Rows from block 2, named by matrix and row number. Rows with one number belong to one neuron. Each number is 500 + 50 x the weight over its row's rms, rounded and kept within 0 to 999. All counts start at 0. Numbers have three digits each. After the name is the row's rms in percent of the matrix's.
# gate: MLP gate (model.blocks.2.mlp.gate.weight, 384x192), inputs 0-191
# fc1: MLP up (model.blocks.2.mlp.fc1.weight, 384x192), inputs 0-191
# fc2: MLP down (model.blocks.2.mlp.fc2.weight, 192x384, transposed), outputs 0-191
gate.308 100:488444475496476512490583526506506537504533471443407535453490486457453457525527473457496535402465461484507430499534612477523502406504443543452512418483485501570467507549439602544473576543444472502413530470440523433527466505516492504437567603554466454549449422564477471495525498400544452493475552543393588492447502459597503498540483425442478589509468454572536455600434562572472517555533566472519461495597497411502550423453542548553402527495428378508472395552495504488425604427483528517540547512481481500474438527528540419457471366551478517414512502512499482508574508494485452476
fc1.308 098:495538554569508479489535473454446500557513551558529470527508572602472578475439561533505503565444494462433518472488487516504519651593535437552626543479485472344489503519514455493550501501432550579494425411610481443551420481461505493537543464473503605509441574463569541510475504575482595473519525486491463418574456512492477489526400542568564469435517516510528529564516374497488570474520374564530500537481514474537423573503484570515436469518555500512572516450493522613496449456531448457439429514439532585453535464556482478552438538458508522547491494440543500541449547550506538472
fc2.308 090:573479424530597523550463451552445416453526632520537531495513561457473573465506508509518574487529399437516529572559479511533477540488482414477555488448528523489435498483570440469518480454425528548458374536455481522488505518497442519568478536498532582517427555445479479528430440503518632430436512535507451438459536476389449469513484525519508518480556543441470489494541450470490550509549477414508477521551605604526535419543476477486427549463401529491487432543469523463471557550517556579532457562501584540452455525379562557450566525425469473611505555519487436635513514551509503522
gate.309 098:507472453451446416544571434502625521632415526465529544451462423489460497515603501397505488497465485492421500534524497509534550514522296551553416506574539504463430441468554553474519501529553511498459505376479446536424445563561485485545568547534555452472520484571511520532531518547505535542529498470471510561574622487521550470492473606512554496523585546495470438473413483527513495414437493498479452456474487527482443470542494596443502455392547504532555498500466477553430512474481477496471503557489493561548531431402402405531537579484490546459491579513544487473505549444513481492
fc1.309 101:470442536578513488549433524443497447479378576503489505528551478542446655529497557415470524619462498515539364532549442533519504493493572533506483537502500473424407533476519474425463391471430458503525490610432503495529507500492517517475480515423501508453504443484536586570539553539481597532555542481543458411515502536503530549418555587593516497481535523434551519553500544482479543476517448413555523513488485461436440459599463500471472530533462525494501412547457565569560436480478572510538417495528438536504479443553476510550592459556494545514536367527510518440559550484541493627
fc2.309 105:528550446493461508531478476545562549557413619550571484588407546534474553585492456461489504489449482529482400466530586477507541533482466494480530517520540590483518513431613532493541542510557489581454467461471442544601554576500479550462518438552525550516511517462502504495528430394477471513544568519536377458472494561514442489484557540483457436468555408505540551508461440493504534423486455455484531561532459574449517626416553632460522527487458439502491383403467471478491489404448556537524488477511460473472516493474387473504547528490516595506530505482515561606590523459462435427
gate.310 102:543559472453478523487410468516541518561518402559497505405525537486484532552459479527464445458511524527495463494514490533494547454524472476481485408516431470489491426472465496430496484473532523469415538580608500564524549503529486484544482534439534449549509520476526515543450479649560446527553480561494521483522433437455556499562591518510584455461451472558547497441528506493427460508502528497501506456533462481507478417432588579440471530449605568549411534605529563543491412472533483394460484394682465476463504521460606433544525458390543546509518524508527482460447476462412369485
fc1.310 098:422502531505558453447557553522510527417521536549486588584461526424387456440531523538496509581456456529456472442516473497520410532492505535558500484484518640423490538522448457472451572506467435456485450529338509453449472536507474491455516529525493522473516448515482572440535411554481506503479510551428408464429600530501408552493433431507484453455480434482528461481487552607637444534507454408457434476507576488501404589565347531556550520526421461530508489556473492483469529513489493448445563536478484559578547491477475443436471550549525469507488514491519489542569467467574531445
fc2.310 101:548499473494570554578445504476483538425406526432550499574543504465496478537571510449467392428538526510475569461501505513558548552430542546585469573497480478462493444573418475560507518467575456515520608470501453497561540463532491471486533608504553518442528429563436554493466587490553517465574469576580506418564486570466551458585373567553474566505500534517486457530532536521438529507442480589570431451517524486561369479441500470509524506483497628549560533502517537495488586455509509458437545607479485563470459542580526469485436486413501589482433541430520433458483527574500512498
gate.311 099:535577500475458544481496565489493496490544425543567557504614552543430567581525552415492525467451499561453471541554590472523452525437542477504420439527557488474476509504448561486570591530530439580550523549516520542446472491471492436523580484494544469438463480476426453492536456565432532481542504519514514489529557439483563467524442511482540435399508427524461574550445430554470578492508536445542516497466582546456472419402547496502437426567540571481553392459492414468447511387442480536580477459421493571513601517401448573488529554410478547411556486481503567488568444543470555477
fc1.311 098:495492528523536592466546474424508557405457517416525488500421432451512500511540552425479455541461468568388444556516392580473494452473590485550490472500520552441558482561544494542535542461445481464606450580411590422476535505538503427497473401490546500615510515558570447499515491496448500473448452597456486525498535516454547477488527430517549486470468483519511542525448510481615491575500564435546495471509618532459569532549467453554455560453565599565498515445509510518578544513367465508568566495594500549457486524505438573454457545562537510482473506454612416507516520457489548487
fc2.311 098:570480597505469503451423617615470555453562509501504398494535482437487477536464496555490467509501531516440517528547561576483460439584535516479486501517539482515494423471390552578379444550502492493451491411464570493477516537528454518447530542469481590498494494474466405561461545503472499504563447556486500528531466370418591506387505449416499468425471483497457454494492495510492556523547508528546526510507608420513450540555496518466524419478508497506480482578490508474447463535512403476550552545518409536521465568513414480471407592576466393502509408407429432565541450528571470510
gate.312 103:551433462416478509571520506534471485608480543467478618486486465521485503514477530550473471487573517557530454452461481508535532608449507504478538401544563453584446470466471627362493479520436458455595469494511506524432482504541444508542536542525570599526448482502484570547578395541506507505516607430590438451599542495514582502534478488544398541476494429526531497477491557542474476571523438434548531518494532438509468497528496494514531491455533545511445522545447569446422480433490536494550482523532425501519458524445502482565472532609596493443440663453451508565446476541525589525
fc1.312 102:500596416559511610497526479541500482456487474472472581492455474386462423520519567513546550572623496432559425597551468506466534353434493483496561510507533449563501553526481537553537497521453517545554428505429424582608521469579528477505504421483544503520518428493449494462530466437507543399515499402500523449409409502486491515551481503499487520528513526409478412494523489491514572523492408495535412534545492524563444435588500396590483513600462499468544576469433503496579510476522523595459427472514508437394488497534458536541451472485428452470482457474462498555449475515524451467
fc2.312 108:557523502448533457452499501483489498591534461482520484575567438414586450569481482513400541540590515458393512550477430580490465535367503498508442462510555538630561545442411466497507486431443505509555392482474415422575514433569516532574499473515469577541570559451526525548456552499506479508523528501503477404514472475433458523494525530561621472453468492528500445474458461475489472513492471592558448480526522611476496499529538520551450541511454434513588529370504426495468540589504614545441457580543466482501547466466495388496436503553508523462544464434440479441532528520452501518
gate.313 102:520445483551424457535523490482458406471485437491561417547504512466446573481483492602490539459548491521509432449450525463483563396472553403455572401520466515438487334497425525555543504460502506424545426432387521446459448372522488538377543529516440548497504490505505431486514520461526558535514457544432461448496524538472504466415524483477542488565545468581541484452555559589528496515447497493520425581526586544516475530510476439430520472466517506465636454518529527490462448487417580493590447507518481479626509561415518453579497407504535494464528484466518520434494523495458505456
fc1.313 106:458403478542397446500546557524434547458457443473518447361561464471420477543570468497474493448530556538506422484479472506474565541514567437508543558561489469444499445530511480527518451489417431427547499450489480510430421626487508511536505444449571503540523553395477613494491513503485507467544519484477469531478495526590541555493475400543506433498519466589437547420520506513501481454520554475581459612389462488455479599537517475528497502424526501431517484562529461427441497449533495414614456541465539488539463538517514392532473574552479532509427558401525457450443464558546399484
fc2.313 105:534548558505505397494535444446546497437513465558473441455499634464539566490491544468504478495499445470440368572480517598558585464534534430447531506535496565504552528534426487541483465450603420507536493500466573482532461312493503471442535452607457487430512533461472443507554495471630529598500458469400509533427496520486522515435498506490487548482518475457478488455438523503595449555510456453543395438467477473461576443494469434541445595531539485541553528479555442465435480566520522506449525466496496571585548473491561517493517517571558465455598608547461506501500447550504495500
gate.314 102:464439530547526401502497532475536457513480516506455491510497560541486601481526587458477590600451534550440547478458601411467528497562532573565437467483514573491477572512456588566465451481473567467375495433375471530448491473588468519428458523654434537481534420592554517465578466496446546528506379487543451482481469601473505561484576520479472491523522455551508537560430471409442553532494480480496529401509576462454568509458402539504612540572510473517468528541548483502511455452513527554590504556549498457475522535440479535550577524498457513495489487479477526513580555538498545478
fc1.314 104:570538519559591562510588521517507493527484513408486505502393573477487507522473525480433550462451444603523508416445489634518589562481453432406486475520489537535431555475459563519523607547565469436526499522494538508536543555523470447427582486354459587491442491534525538426473529462545494443477457534610470511491487575517543560472507631527372579499479576482475419523510530498524498445534521499446454482492509560516504605488516518563476425515542495518533502535559532563558542544556476413493495523556509472451607432450489607479478500462485532462525524497548481526475547459537581413
fc2.314 100:534479506506541486579541432523384401457482562429500491444484566529457457455451378535557536419355502511449485456519466479521541539599484511446506532565571571477527539540445571494530499605422482452479522536441447495444505541449540511546499506550525458461515537384454538529474517488571526526498528470513637453634399377584465470557508494544563528452517459497508484575483496457439436515516479556397539517489483537528488549491527537435414521452552550539587452543553592558496450447504506528516432446435472525477475535516442551497501520529524514542444450490464566540459559533600518525
gate.315 104:489465501429418545441425461538549598438562515475494576523494461481583468473495480524512557513498546492571513550524542527506549504497507616478547485380505452485512436511473512463436464474471484466548540457484584553469567528595459516583469470404566557525504484435485504563503475498532396454517583492447520479460501565454472506587512480476555436526521478539600429432538617536429539515539497495454484560533541583458493424447404645508543463485638545538461541556485490506578509504488408535592408533437423539477546400501494568500445530500520496443450509570452508468428518484525462445
fc1.315 104:430417446475457607487476511462495392525546414453524471485575518510419493462469490432492578421439461498532543555499449545401362525588553454540522543505480484481457471473497514487421479427407510493413549491503454504467609528476576582449497528574546470591487520420559481481548564508455550502494438445476505567506469481474480427541439574588517571530534498520485533537472575487489490506534471485518568524555480498516578591451467510572579537419540552430506465493430592429476599557488478496495459418470433556523515578464527559486535471581449452475453485463429485585436407505507480542
fc2.315 102:445478484517451411523557444566554472432501476490528465504390474567489477460588393447412528436413567491491550571575517520597570415475528527537463454545538471508375465445533457431467616508493550510509444451583515468484525565488590491521513526549551559488449537451530583496470517619506502522459588481505459510552511518534444501423573536520511537505464508509392441469486412424499479458475443528547500534544506491521540498463439532537455421516524429565431495580386519479539529498479466458460527502445401469452536491557619520509460421580472482511514623528489474509441562541550490519
gate.316 111:430609522477484439454474534482575447462565509569593582541494528506468478479475483466539520562508604474478448559457425522599485434464535544558442468500570480476542453474459630622533527493569529561399469513501494471576575538455498510525466460570559467417473496502565510501529489518432419515549508526426458477589548496519488515397433550557481530506542592500503621441466465538502408567495397510493479497549519488400563477554524510496551518495454605486472484455506472450503410479458499467386459480424499577486466537503446551509535364490488576493504568478467458481438484553508443502
fc1.316 100:552638524478487504520482555475506525361447494565509532410485529505443478452518445394500545519407423479464629479492439454563457554479433503630520595546537506394460463511567464583413482501442519493540440448456517458480539579500499530514558538523537454561410501585548543513464417587457393466540480535472451448529472489536505395435534549501439484494495529430524544526530515475531473542469529484543471460516466424496519523588449559537537518516502471487546480452515468410450413508455496474490504510511375540511514495419472542546442556538569488529501442569555434504517595518416516446
fc2.316 093:501492551452524555494501476452510430550449459572525443488424409524496561550530478541571555462396502533509452441480477411557447373389413497478576464472563515445519502496423501411467505456503528492582489464530515583442575475567616565528516485451523420438486530530512470497692550540503574478499535464514473432566569422437458447555502407503531443466534574523553592545504443544545549584506480532530484464517579485434455537535454510520494546484537561561480519465534467504593494531433452492475527564562428456475490571486537508515509435518512481548443560532531431443478470535446484432
gate.317 090:552492520456539444499413444516447542550543492531494432499479400536513454452391487537493539481572495459550533469574458500479509546445477447562545463622465462396496484491509564588548534541488427510623499445450577537435433540433492566493461442499485511559516585526404411450562554419535482449462523478502428486439501531455496481503471542464478551485514523471511541509535434517573504547509437497541476419498583480508490508440610438495511467532503429464524503445585514410493448452609471526615409498511509504574505547375531433580491419557499515460511473461506534532544579510378449532
fc1.317 095:375539527540596438561469544499562475452456457437537458552527494580519406527519474423463458468550461510529508472458515473484502475422640518509482450546551477523421460591442628426449508477551502581597652528403519536465445581553466508536520466519557495471481511487493440406480483476437502399521426493552564439455498532512499609602539466499540495564506482501479478497506505417502516444444462460562500430469514531463502465482488450427608458549483534553569512589457481424454455505507442485498560578471569590475457500472551550534468494450524489493571486555462478519520439409514505473
fc2.317 096:436466575409490511518487419478470454539534469597419509481422512525537453459544551542490475534540532432538522601537480544405486421449499578465491488422486559472595466500515535472519555501485536467438541523523524451453502609479477493476550501478570468562618540486526512491491578502545576513368565480517502543473577506472558459467500590537477514582487447533580515581487521523485484518451476511537481487586499496477543505464482468437597517520497632423486487465557456580573503491594504499546440427543503543460451508472464480445427430568522480475443372525587589571505639539474559490
gate.318 097:536505433515488508490524461542495379549531536525488500575508446493474572472479463562530584485533512527549445428505473477490546511485462419484412482524535508455458481452492610496473431447505484507463519519489391406450561446501580456491437495512578534459500475481534547486540604500525484497455536544467450416622502545569513503418519544608564528514444578569580567548547466457509559573482469579485553533509541492570335492479463424477520568456487620489518535543425550546510549419429559582470532500433518496587508512482507487489450440470543523583531469415491510483572457598601503529
fc1.318 107:550598463470526438457517472490595490494469471510491477559460483501405464549603447555464529548455468461467467418493487415560574482501536435454527527472509522420494459479466474477512591468523516503463465453456482476531481410404411503581551415521448577468378550478453473528447571492469596500437457555521539532486518478528509450467504587480511514478451562428525432541389526549509608441557512441445546528573519556443393504442561585542483495482408417517490549445484420534457491473494516545442547565531542420487572526447537461518523401432525467548536522592476438451528472487591550561
fc2.318 100:566446515536534543502546527496490496517455387475513446532537554457385473521556573431506454527431494433476484487428519467568554440468492478517457491385521554560539447524493499399550511479534485454422440521503499486503520708454538509562524436513608419455508495511537499551523514482528485461452478522494493405528592467520444474521408658538509502435538506410535525574482476496412567445525517432536476597495569480493485405419490514534432448509457505571475454466467422531534470524474503463361467504424522483465499504523468437519534467428507482586474474506527524453452582489549502427
gate.319 098:457492468502449477596451574535505505475489435563474503573469527454492542466424443458481584567467483491525527567478500495492611484565424454437402607460479480521455499519429564489509473455476561542557454467570482514357456429539513558499444505548455500513472608463453513465476530487456495460582463478453478567442482570405480476438499484517538502477640616463483433481508406598524494479511479488511474417555591486559538479427445551516540488494532438550558590458569487471530480495407500580532485463489502562463614462517498509528543499510525465468528553385511577467544426581588494487
fc1.319 093:449609526478575481550526542483478500456524506506576513417490469522512510472493589563481463540494461518495486436457456480545458498502524444458473462547437460597524538443543418496464506504515506646433434498404454517582475524564551480525457521480363425496489433600546553380489544487501503453455560431560553466483465465498539425419586554516561578439482479446497517571580529455421527581598623519512500549599533584454534434551522441499530546547510476479484453512499458560491446491532465447448464549541498498468525482511483441397497516448508476510592527581507536515607490605518517474
fc2.319 099:560492486524501539469432502473483480560480565469479469481555469555426481429565608539479460537502590412473470414518470504511467533585511457577474559484608507603466530480530514415346523584398558533500502548459525456422465510411504453476431493428492444452421572478441503476480441479499573485560540466524498419502462559451536533529478437423550494510469595449601546441530510557543429494547492484496490428433515515491533529510555472431508454533528550398517483463591490485544480446495517481454488452399528431540325519548451595505519462484469485474472547494481513563490478497549602511
gate.320 098:543559607459496560506549495511534513482502526501471445398488601470565503495570543545500505484473447424596466476533577441487509496512545506484438449478372444485590598589517550462603527497404430539415490428514559504512501503529469524516457454481449550517552559475588495572536559593505558573452642537506475470546588515579520471475478477526508495482441465507440489574469575510583510518497533477474568546482472456456530504438519551402414455457519478479483515585485444508451631450477425512471543482537545474486447520450488546440449447443564561517509477534512563588503587505425584516
fc1.320 100:509511591582491420509548533558496479403502560506412505504479456512600506506497625618431490505600460557486510532462563515506513334506537499381471510506503500551452477433492516438501531475451522466468446535387462414531507530438502541441514477472502425564546532491507492416521432499532438507522484485561503560462423622549465504429593566508461410528489468491460430546488473496492525433412552513425503489581557538528485470486520563512431489511422478452524401509392459456538487507534551499428502487454538477512491514493544568517535540564566478593436488602470538477480435570436459528
fc2.320 111:430490519468536574391568467504429491469438550572539474495556517542475513453579531541521467538529489548547395508455582483441415461535533473539532419507499448527430404463485492513464458513503506458472511500507472512480451468499473514599534523477487478511545380551470590508490513516400596596533455556595563502467413535435502513432549514456479474417456457470514509590520545529574540543547499529487499549570499450447504390513523479578589556474498557516522575450602466521533535508447487481443519584475544422485448479368469554485477499480443610539548431489471575475493526607492484367
gate.321 107:502496486482501468408509493583541455519426507496481556545546553480523529397496378483476528487502351519584456438485419429521578503529469422541522476503557500484451418488466510585461508449478448448477588482560593476533507541447457451563496572489503467525505479564491466504601601404547521514466523531484566583489465533477467435396468489518447475544521543407476504472451493528454533401355531470535478512550523585440512411566478563463536534407574511496449463485465509513580471507488445566598610465528466518552483436478495571481462537524396495472514383477527494497511508462482567496
fc1.321 110:452463510456532392479491380522465504395529475563517490488513495374513518572427568496486449509411503518449490526582446630527530506440544539485481465584401437499482502543496484536476508439515492523535513517503450425478522598478539493531463465526448456518479441539565479590500489491530497548529552463535459442465449453494497552501509571486383515550450493581396519473449531504465468544500548547567453494519468452523459538371485546497548557405555453479486487523445531499569508436560484536433578413513428501430479494488517445368533597476545435466537559509458431444566614542413468563
fc2.321 104:463545505601530462582474482483496547488515518378483461553547539512480399497475606519510491510518439489399516514493444535575420511510549556350516580498462433566470489571582475467467513537467519522389403428503485484414461469475490528494523477573429496435484537431465481583521520519545426457524414578499456499523486547481484559502493529432562492429518552493542504493491494525557543470466504545415448496510487459514395503460455520409537405555466500486512501585505474514547477549442525557459429503517432465536515493522396573494446614463527405437595497394574513466495490499411602469
gate.322 089:557519513592531524539476517499486531481492488472485586463496372532445410527473560457491559532483543445417523492445510489468461482478372551456540561472547456478473452524482403409556481555555538522506459403460507543554513484504500517477445493532582531597620445552467488535484583478473480481532468540520530580512568548528453444439480452484546442454567392512500528467498605480485486426523523507462463508587476470445527458512497497506448496425539502483547456528522537513578436547518513542566571467501503502484403516517539582480476521497474417374555394417693557593459448487499555484
fc1.322 091:539544500537507477475527456493463584438541501477466447445374502537449480492494565507604552535594514464549566583498450494547538472520510606446555580569570503551591531513501452568525435492538446521518541526405429519514501484503488610565497436457477486526483499516465432514512517500564466526479535493446494457483612525551471442415545408472513578439559481563513470548446481477474438544446608513564529442545497515516576446538444560552543497498571568572437481505463462459366570501532482540493545507588410503578502490527464542509422609448480501472546456524530462626498546503602485556
fc2.322 093:600455532433520481538548573492401414501467593461415577467435536529478493477508533560539506454428413508499511513449551531447534530546562549394471548375545421505556510461490483477585484478555451429453484576483528441478626450445494497546500442525519517485512524597571594538510464534506436523500446437456523536499563440565431574489546559514457549466416459560492503451445481564469575494473549480446437615571546415544510506470572542604495507508474415539460511431486549452458507424498546482508521408393555528514442526445542497429508488516507497498519452528460529489576526468471558426
gate.323 101:449430498510505508527437526460556527510553536460532516561495595488473498553474563502501538484542425589528444540486533557518444519515496457526590451505485573479509490417544490449348504478545505538530461514595485514564515539499531523475350550535481500505458463511565507449519475457600515483462430458555613513544493413564519488459594498429480541505469558467554600447515581542428513483552437421475551430586552541506496511520469582406496563537495566499444470568520409501453482576435521523467554504564472476536388543563586469533452585508506556494472611574564498568556510579519458540
fc1.323 097:487521397507439557498505477497479532520483547472419470513473567461573553522576571440481496609493426485601449537463462527517497505538443543447532504498579425465466543507489497596565412514530507442593488522627480532447531553514567496569356564573474499499491462542481520477525395472479546589512424460471496531480488574529578420503544479416434446590595567424521540504454619445565534439470479416517542538514522494552479589489527596393486524521528550459530475462536486495515487504462527467526444473436533386495513526546486532490376526459467552499476486511520476475520542450520580560
fc2.323 100:465444548504439505508536499496410454459476541539432484498496608534476524546523464516494532517532580425532542525435558519526485597576594572470494552530539524498530481532571428531464534505438503573508415475551533521484444563565553509439509503532439441546423596420573534518547544520528465542612470561476592519520458457549506484519522508402491464569571522408487481490488502507493503585517588497359404367512541487491631473561498478555504562472501387594404558461567454543433549419493499487509533539485486484504493454516539474604523474548529508540533488463557550585457516512525532439
gate.324 103:479391485542501468502500511552536529549459517497432509544599420536484448499484496526525578562436573517431573494539510538480444454497570517505511546516463516444516483497573436522387462555551564499421493468451558543494607474584570493521492508524516498550564515445506485550504577521488476515537442426479483542535500576475524553531608465497471426482442583509525564497464511520429574505623512517512550537565566477495410453501470429458475532469516450442474462487432586582513571544457484472431460581538509430629430450566504606463570562489513531614583588400469537456563487520471432505
fc1.324 108:533535476410484420481402500492542494488461522479576428539541578537459607539502484530518503457581480469495415505556452433549545497636506559535443460544459591499492502419497575633538414475520465509479560507511443419497552456457538442498633547488547536487528502516465472448444556471560495453498501516536456467469513503441547461507510549547526446538590445436482455431495405528484483436462515478506454490557522447442608507558473545444541579506565530496501592517507389524566525470471460440472518515558447428419571496464500551452604474575477499451527524541560523416449536509604546583
fc2.324 098:536443579581466462487465632496528478581366477513553430476447448499504550487543432523530522544448606506558467469460514489494553469532470528586480553514455493454534531464542527637456617458499534449438493540484457584467535533469437514446495448548492483495554568507509567478523536425516474493438486553565436514475480461534523422523546494489485521504502496566579584504482522561445498493551497518540548454554464539469414497477570371586468519518487503449523518436499495538443548441422523578521428450474463576446368570481607466412437512551436450493444516529442508391562478450451544537
gate.325 096:513574528488433501520580506505494512445533444444533577449527427547506547495446574462547489488423557493555454515502485466474447551490542482475533534571506501495604380513498447460555510506509624636506457486411491587505541461529493554465555559414493545620549504561499464494486550552523515531471561462637527471416502578468442491415440530400489562506495473566467457534504514464439437476568549631528492526540536532450514532514537483503395455570442555527551570568577469563497575526446564478515569541503505517552487564468526496435439577503449562522511518430434516535415555528549456511
fc1.325 097:508418524478474414499510588544492522443522491511489404526446577473495416487511509506524476512491591513497458467524460567597542387422557479382516593581504510550475538548496513576521520460583530547505413501551492401479480560596556429547436550568456521535520536491552468576481483534419459511538442517499508480529477555521488544513519435549518540535502471548334423542458593493512484533317514516480502488575470516432487444499393432452492513486466480525494455518506431491559520463481454561500518491422607491516486415528499476546490536518441520461543434463460412531453436471444555567
fc2.325 098:468511446363518512492510463553483471467466502561485515529546458499510558437494499478525488538541509454609565463472429488578482473493442479532507547522513393500453460511363526469538528497466500554517556476532473469469570541500520481409569457448479510431494479471411569491441547534457495462388445533493594521539523420499487460460505553456577526515522455526480544377470500500568503512462507452548585552421482506494594482442482432384460390571504369589488526623502557570485504530506555467563515551555462517452449432466479468489513569496535521520555486465469498460339509497431390471
gate.326 095:469484569488505484528433424507520524372431469459498516506573503620545490466495478494510592513476547490428467525519543421475556538589584499492521485444486441423459438465567443446532598477534473469490579559496489464468568597513519488514492424550565516507545482495541444546470451564495462547485533495517529467484418515584488413523415362472457440494496457503571546503454482529523593461534651527535428434549484493470467470521468592566425485447496526460470507496514527508579553480529479476492542530494531535490473372528604500579480437344496502595436510461515490538596504464562480525
fc1.326 095:567483462463463471490484545485512539468594531464391478527569501562560491613509528468506544478489536615515401600483519545575552521547534487450522499442441546543512488515542476450488475472472505540517465584486550471577500518440529479430400456509485473539502545586429471390489542516510475507553503489460550498509490410501454632508403504455422636478474477537492539502477484496612487554493585521500434470484487529472541495398529498436579542493558501458369425605477586467621517499511570517529495526540559509482449524482540531506524582541598518529471527464411509490572425499481553584
fc2.326 094:421533510508508453471502526526454479440519510548490515517470580407501468501502410580452504473475529445396500565463533505525428499510467520489474494574452494489426357542552469472550531522510501452524469513501450462545460598458561383528481482504533427457493515599492555457577587435481480437539445432449471564574542494553495479496479378419455518530447551559517493486408467578506453402359537551491463471460518426465518409499464392446548543483433467510531496491565536562435545574579533482536421505493537477497517530544548530549506466551412459493490512503369521531395515434435558497
gate.327 099:552502417497512453462500547535422472466532479551546466465562608424522531469509469578518531414434461537512431514598484521618396562433493519524487425523483561536529553470474464533536508520546483473532442471530498449563503435430471574478539411536487483553582573403498491517434521459473419581510543549465530621539465540483436476572536577546492498505595571528473543509500443494509491443498557566563515459504491552637406387439501498462464510459457416517439491432515595393488527501441563481459469501548490513520557528438545514477518540513505577489544496445526455510436603469582573494
fc1.327 094:552480546480453523464545573486474529449472547486488438509521530454483383438392533577483545480533541481511451547435465553485527505569492494586558504471504538568499489556422488444544522582487523487511516617598452524480434522536446595508469569365516508568462611488501498609565514538488579576501447520451492484462552448480523475508625440559476481387437438487536537488532531458454489576533479458469554541464475475439379502456535480447486436460533464528598435587471500527551423481529477526558465419490543450495512656558524435488437509503469448474538489498484565594538504524488535522
fc2.327 092:490562476467427507553498475501524531584463551483526369495575460518504519499586398484576550488518570539453451478455493501424641422429537495497467549563521523614468475466433525497468554556458465461498446495516456481426572460514540562469537466512469439525497508466498481595425508502502483466576563460497580516568439484509514463393599519511458556487457507461433459496523578490447509595594457557433498475547550482583510539564536610521558449468466460501544448501426463467531489546462431478452594570452432556472535489441393497520553539500507492512511474516532524529549487467313478478
gate.328 094:500443512467452474509450491556546422513474504529465489558480474529606489517437491567542529605562471474553436534476517563512500542543572497403421507453517531494524488547520582549492579588592470424668515481464402445426547503548453464433549486529554548552562575496497502438443381275501505431546524513498523446449509615464579478585523477515534515563434513540514507462534488507451509472461474521507466475535519453529430462485536451460518501516562494502485550561504572523431432473542553457505443547486500468501525597538493558508499573452443538551427470593474465486510531474534498554
fc1.328 095:511507532525498429439548406563494616529508449539553455471498502499395525466521558505565522526590426463458511449505499445451590442497458557426436495536482466497562579595506505544573564526424466481557479477470421549433506550587474497552503550471573453529558440510463411570554458334414457488486528510491538518545481449437586539514468473478505469463565561508394498484531507516535501500557546475537526496447513526504575518566539449411492530484542487431440460587515491547422425488447461543472436475462547482408425555567559486434440527493464532530535603532449559521451437536594491435
fc2.328 096:516408403479489494443477507517498429519473559518523419464432558434472451523517549423472384528492386475423511478546469412500481451505510499550491424447500509496458475469527530526530482407483498474483442446586426514581570398591381478500490484443598482439545555601519426495465450433456604493501511511459394597423474420443557508433511466547443422519499516534510501471496450543521437552538461503504480509534478521494444633479515464482524531455474461457429517445565468489429586492532435599437452471592582554473536483515479443533514447554507476526550494481484479482573531553522444577
gate.329 097:514547546525548596594555492449492423493352564482472545554534443503276462529411504364532501523490442521563520513593558493536504574503606429476644541511521470464477505517514502473442468606537479439492455492499559492512483510392474482446450512515496429509504459466533505481523456529466474474470412450544477482528534470462461526501458510507557478551528587568472545532490562464501486396494476455547493472528513533514483493504500421499578437461546512471465450531568448500548483554481548481512470557525539513548412497436469427545490500433497459467546557506524533624519429564502493383
fc1.329 097:518566425499539410455455523452476576527554504502451463448593394491458401499547554556469500527423581564517522506490459503545503459568531524528437528525436535526506385525570531403521518448492523489543514409496525386435564527614525422536528612576605543539477438590502468494512574474523569490403440556535506549431465523480526492410538507441460527448500476485573470586410467439488461507445490535579504488544474470479427441456441452520543525519480492536478457503459465469494513452512461504560522451524454543512533461440625590512539442556457496405537465443446581466476554445532539526
fc2.329 102:585439428495538528563444479561472490460541583485509468470468509505551466516485508465491430403645535594562485449479529537474446471441461453452577552528497568463532506527489529536597450496446448502513508513545589486532446604533520565522462550498588551579498489483507506599391555577451516483464448569497533578486448503416513510497550468504488623507528489488471537510544520462485414482505501546570472449410520405573595441449508525538551578574473500561422480503487396581490433485492513506453559557589534446526520550513472484478396535549465449539433424484529544529560457448427420488
gate.330 094:555491452520584543463484470447505524464461483484496514508487459498495496453517610583520474470495505481478567541496368438474526507561497489489518478517458540497422462458515590515471529585456457513558447544483418531387446485497452568415488382516429452575522404502470578408472528517485622457506472633433496418474470461474553521504528558458496494464520519583436429531604537449550469492498546556424438518444543414494524480443496428448484539497517454453534373487544489405525425461562498452465468534478593529565460483574530557593518491562447476508645485541444517523504532543487508505
fc1.330 095:503462509494608537471544442515514481577504602438418447469466449563494490612545472559464450481582555477450513444541425410471520531492406484505521521544565474612429482425478518441409587629534509465465462557534558516558485529424427486524481546564514391555494555378436572449440474500558605482475478526487480475465532405528466481496433531497495492500505530520430527448611505504512466526535476562566514526536501528497461451413627496438498496471510476534436481476526532481430436459505499436499484460468513581509526473519546436591524543399577482606453537494510479534538536529481438465
fc2.330 103:500477550523556620502494482517600524514558455559553526419496482470538531500507472535510500468490524551547592423455528547506505444498522568557510590575407466502432463455503449505412508590513484495565404459494536465583521434567615554560533485495538472565418584542479502442496514570456575516450514500490552489386525448458573474495521550425517499492500530582507428474463425544519428568561497489428375499530494373473508562584482449516423516551505458499453441464505530513461453457577435497545537528504453574487554431575476434490514537479536461452446600471497585424493446456533522409
gate.331 102:491452485542517463524505570436528556447505454463535491449421495449494470557486530552441495521522561532527501458542508528538484434488442448470607489469438458477461469423521540537346411551515572434550482493566413485555461510436531475483533386548432505482581497534522528547463619494460485486481477541483523431503473548482576546571379509571514511529483549539490426507586584460506483546535567491487456518462468580489449556560420436456552609411454368481491492511551575571573487486459568517415435473522539506491549545522351486523441518581510504563453504516463526511439479428462545485
fc1.331 108:564422481622537502450484469493483509555455439384509483543524400467629565542492471548446536520541515546488483508485457483503482508365468498526542459487480398475439493373568514477510580514423521507409515426530549510521525487487539513581517526421520530512535413565547430555428537575521501512470444588548454497503495553513532429507586590472586448481453449572475495512491503445425478386464541544445503527547454431547444444448454491578503417590398489551436504551554561518447527470512541533560421497585486552460516590489482465504533495497483525536525479507506535445415577448499457480
fc2.331 115:513534344571470471556512486520508557485428511509518458438522560448427463485496557457410449510494509454518574503556523413456470493409473477544404498454514432518472374455488524481462541540444464463434548516549494421492538500446630485541474449507495498452539468565476528534468623541450442534547469423546417499472493505487533522485583509515405437450525472490482499521514553397510517487468537544497439487571484446563419508546456499418557495507550562389556521529539504493531469593504588509503517584611450514559619470561538425586487493476483566455530450466389411501483527507521486445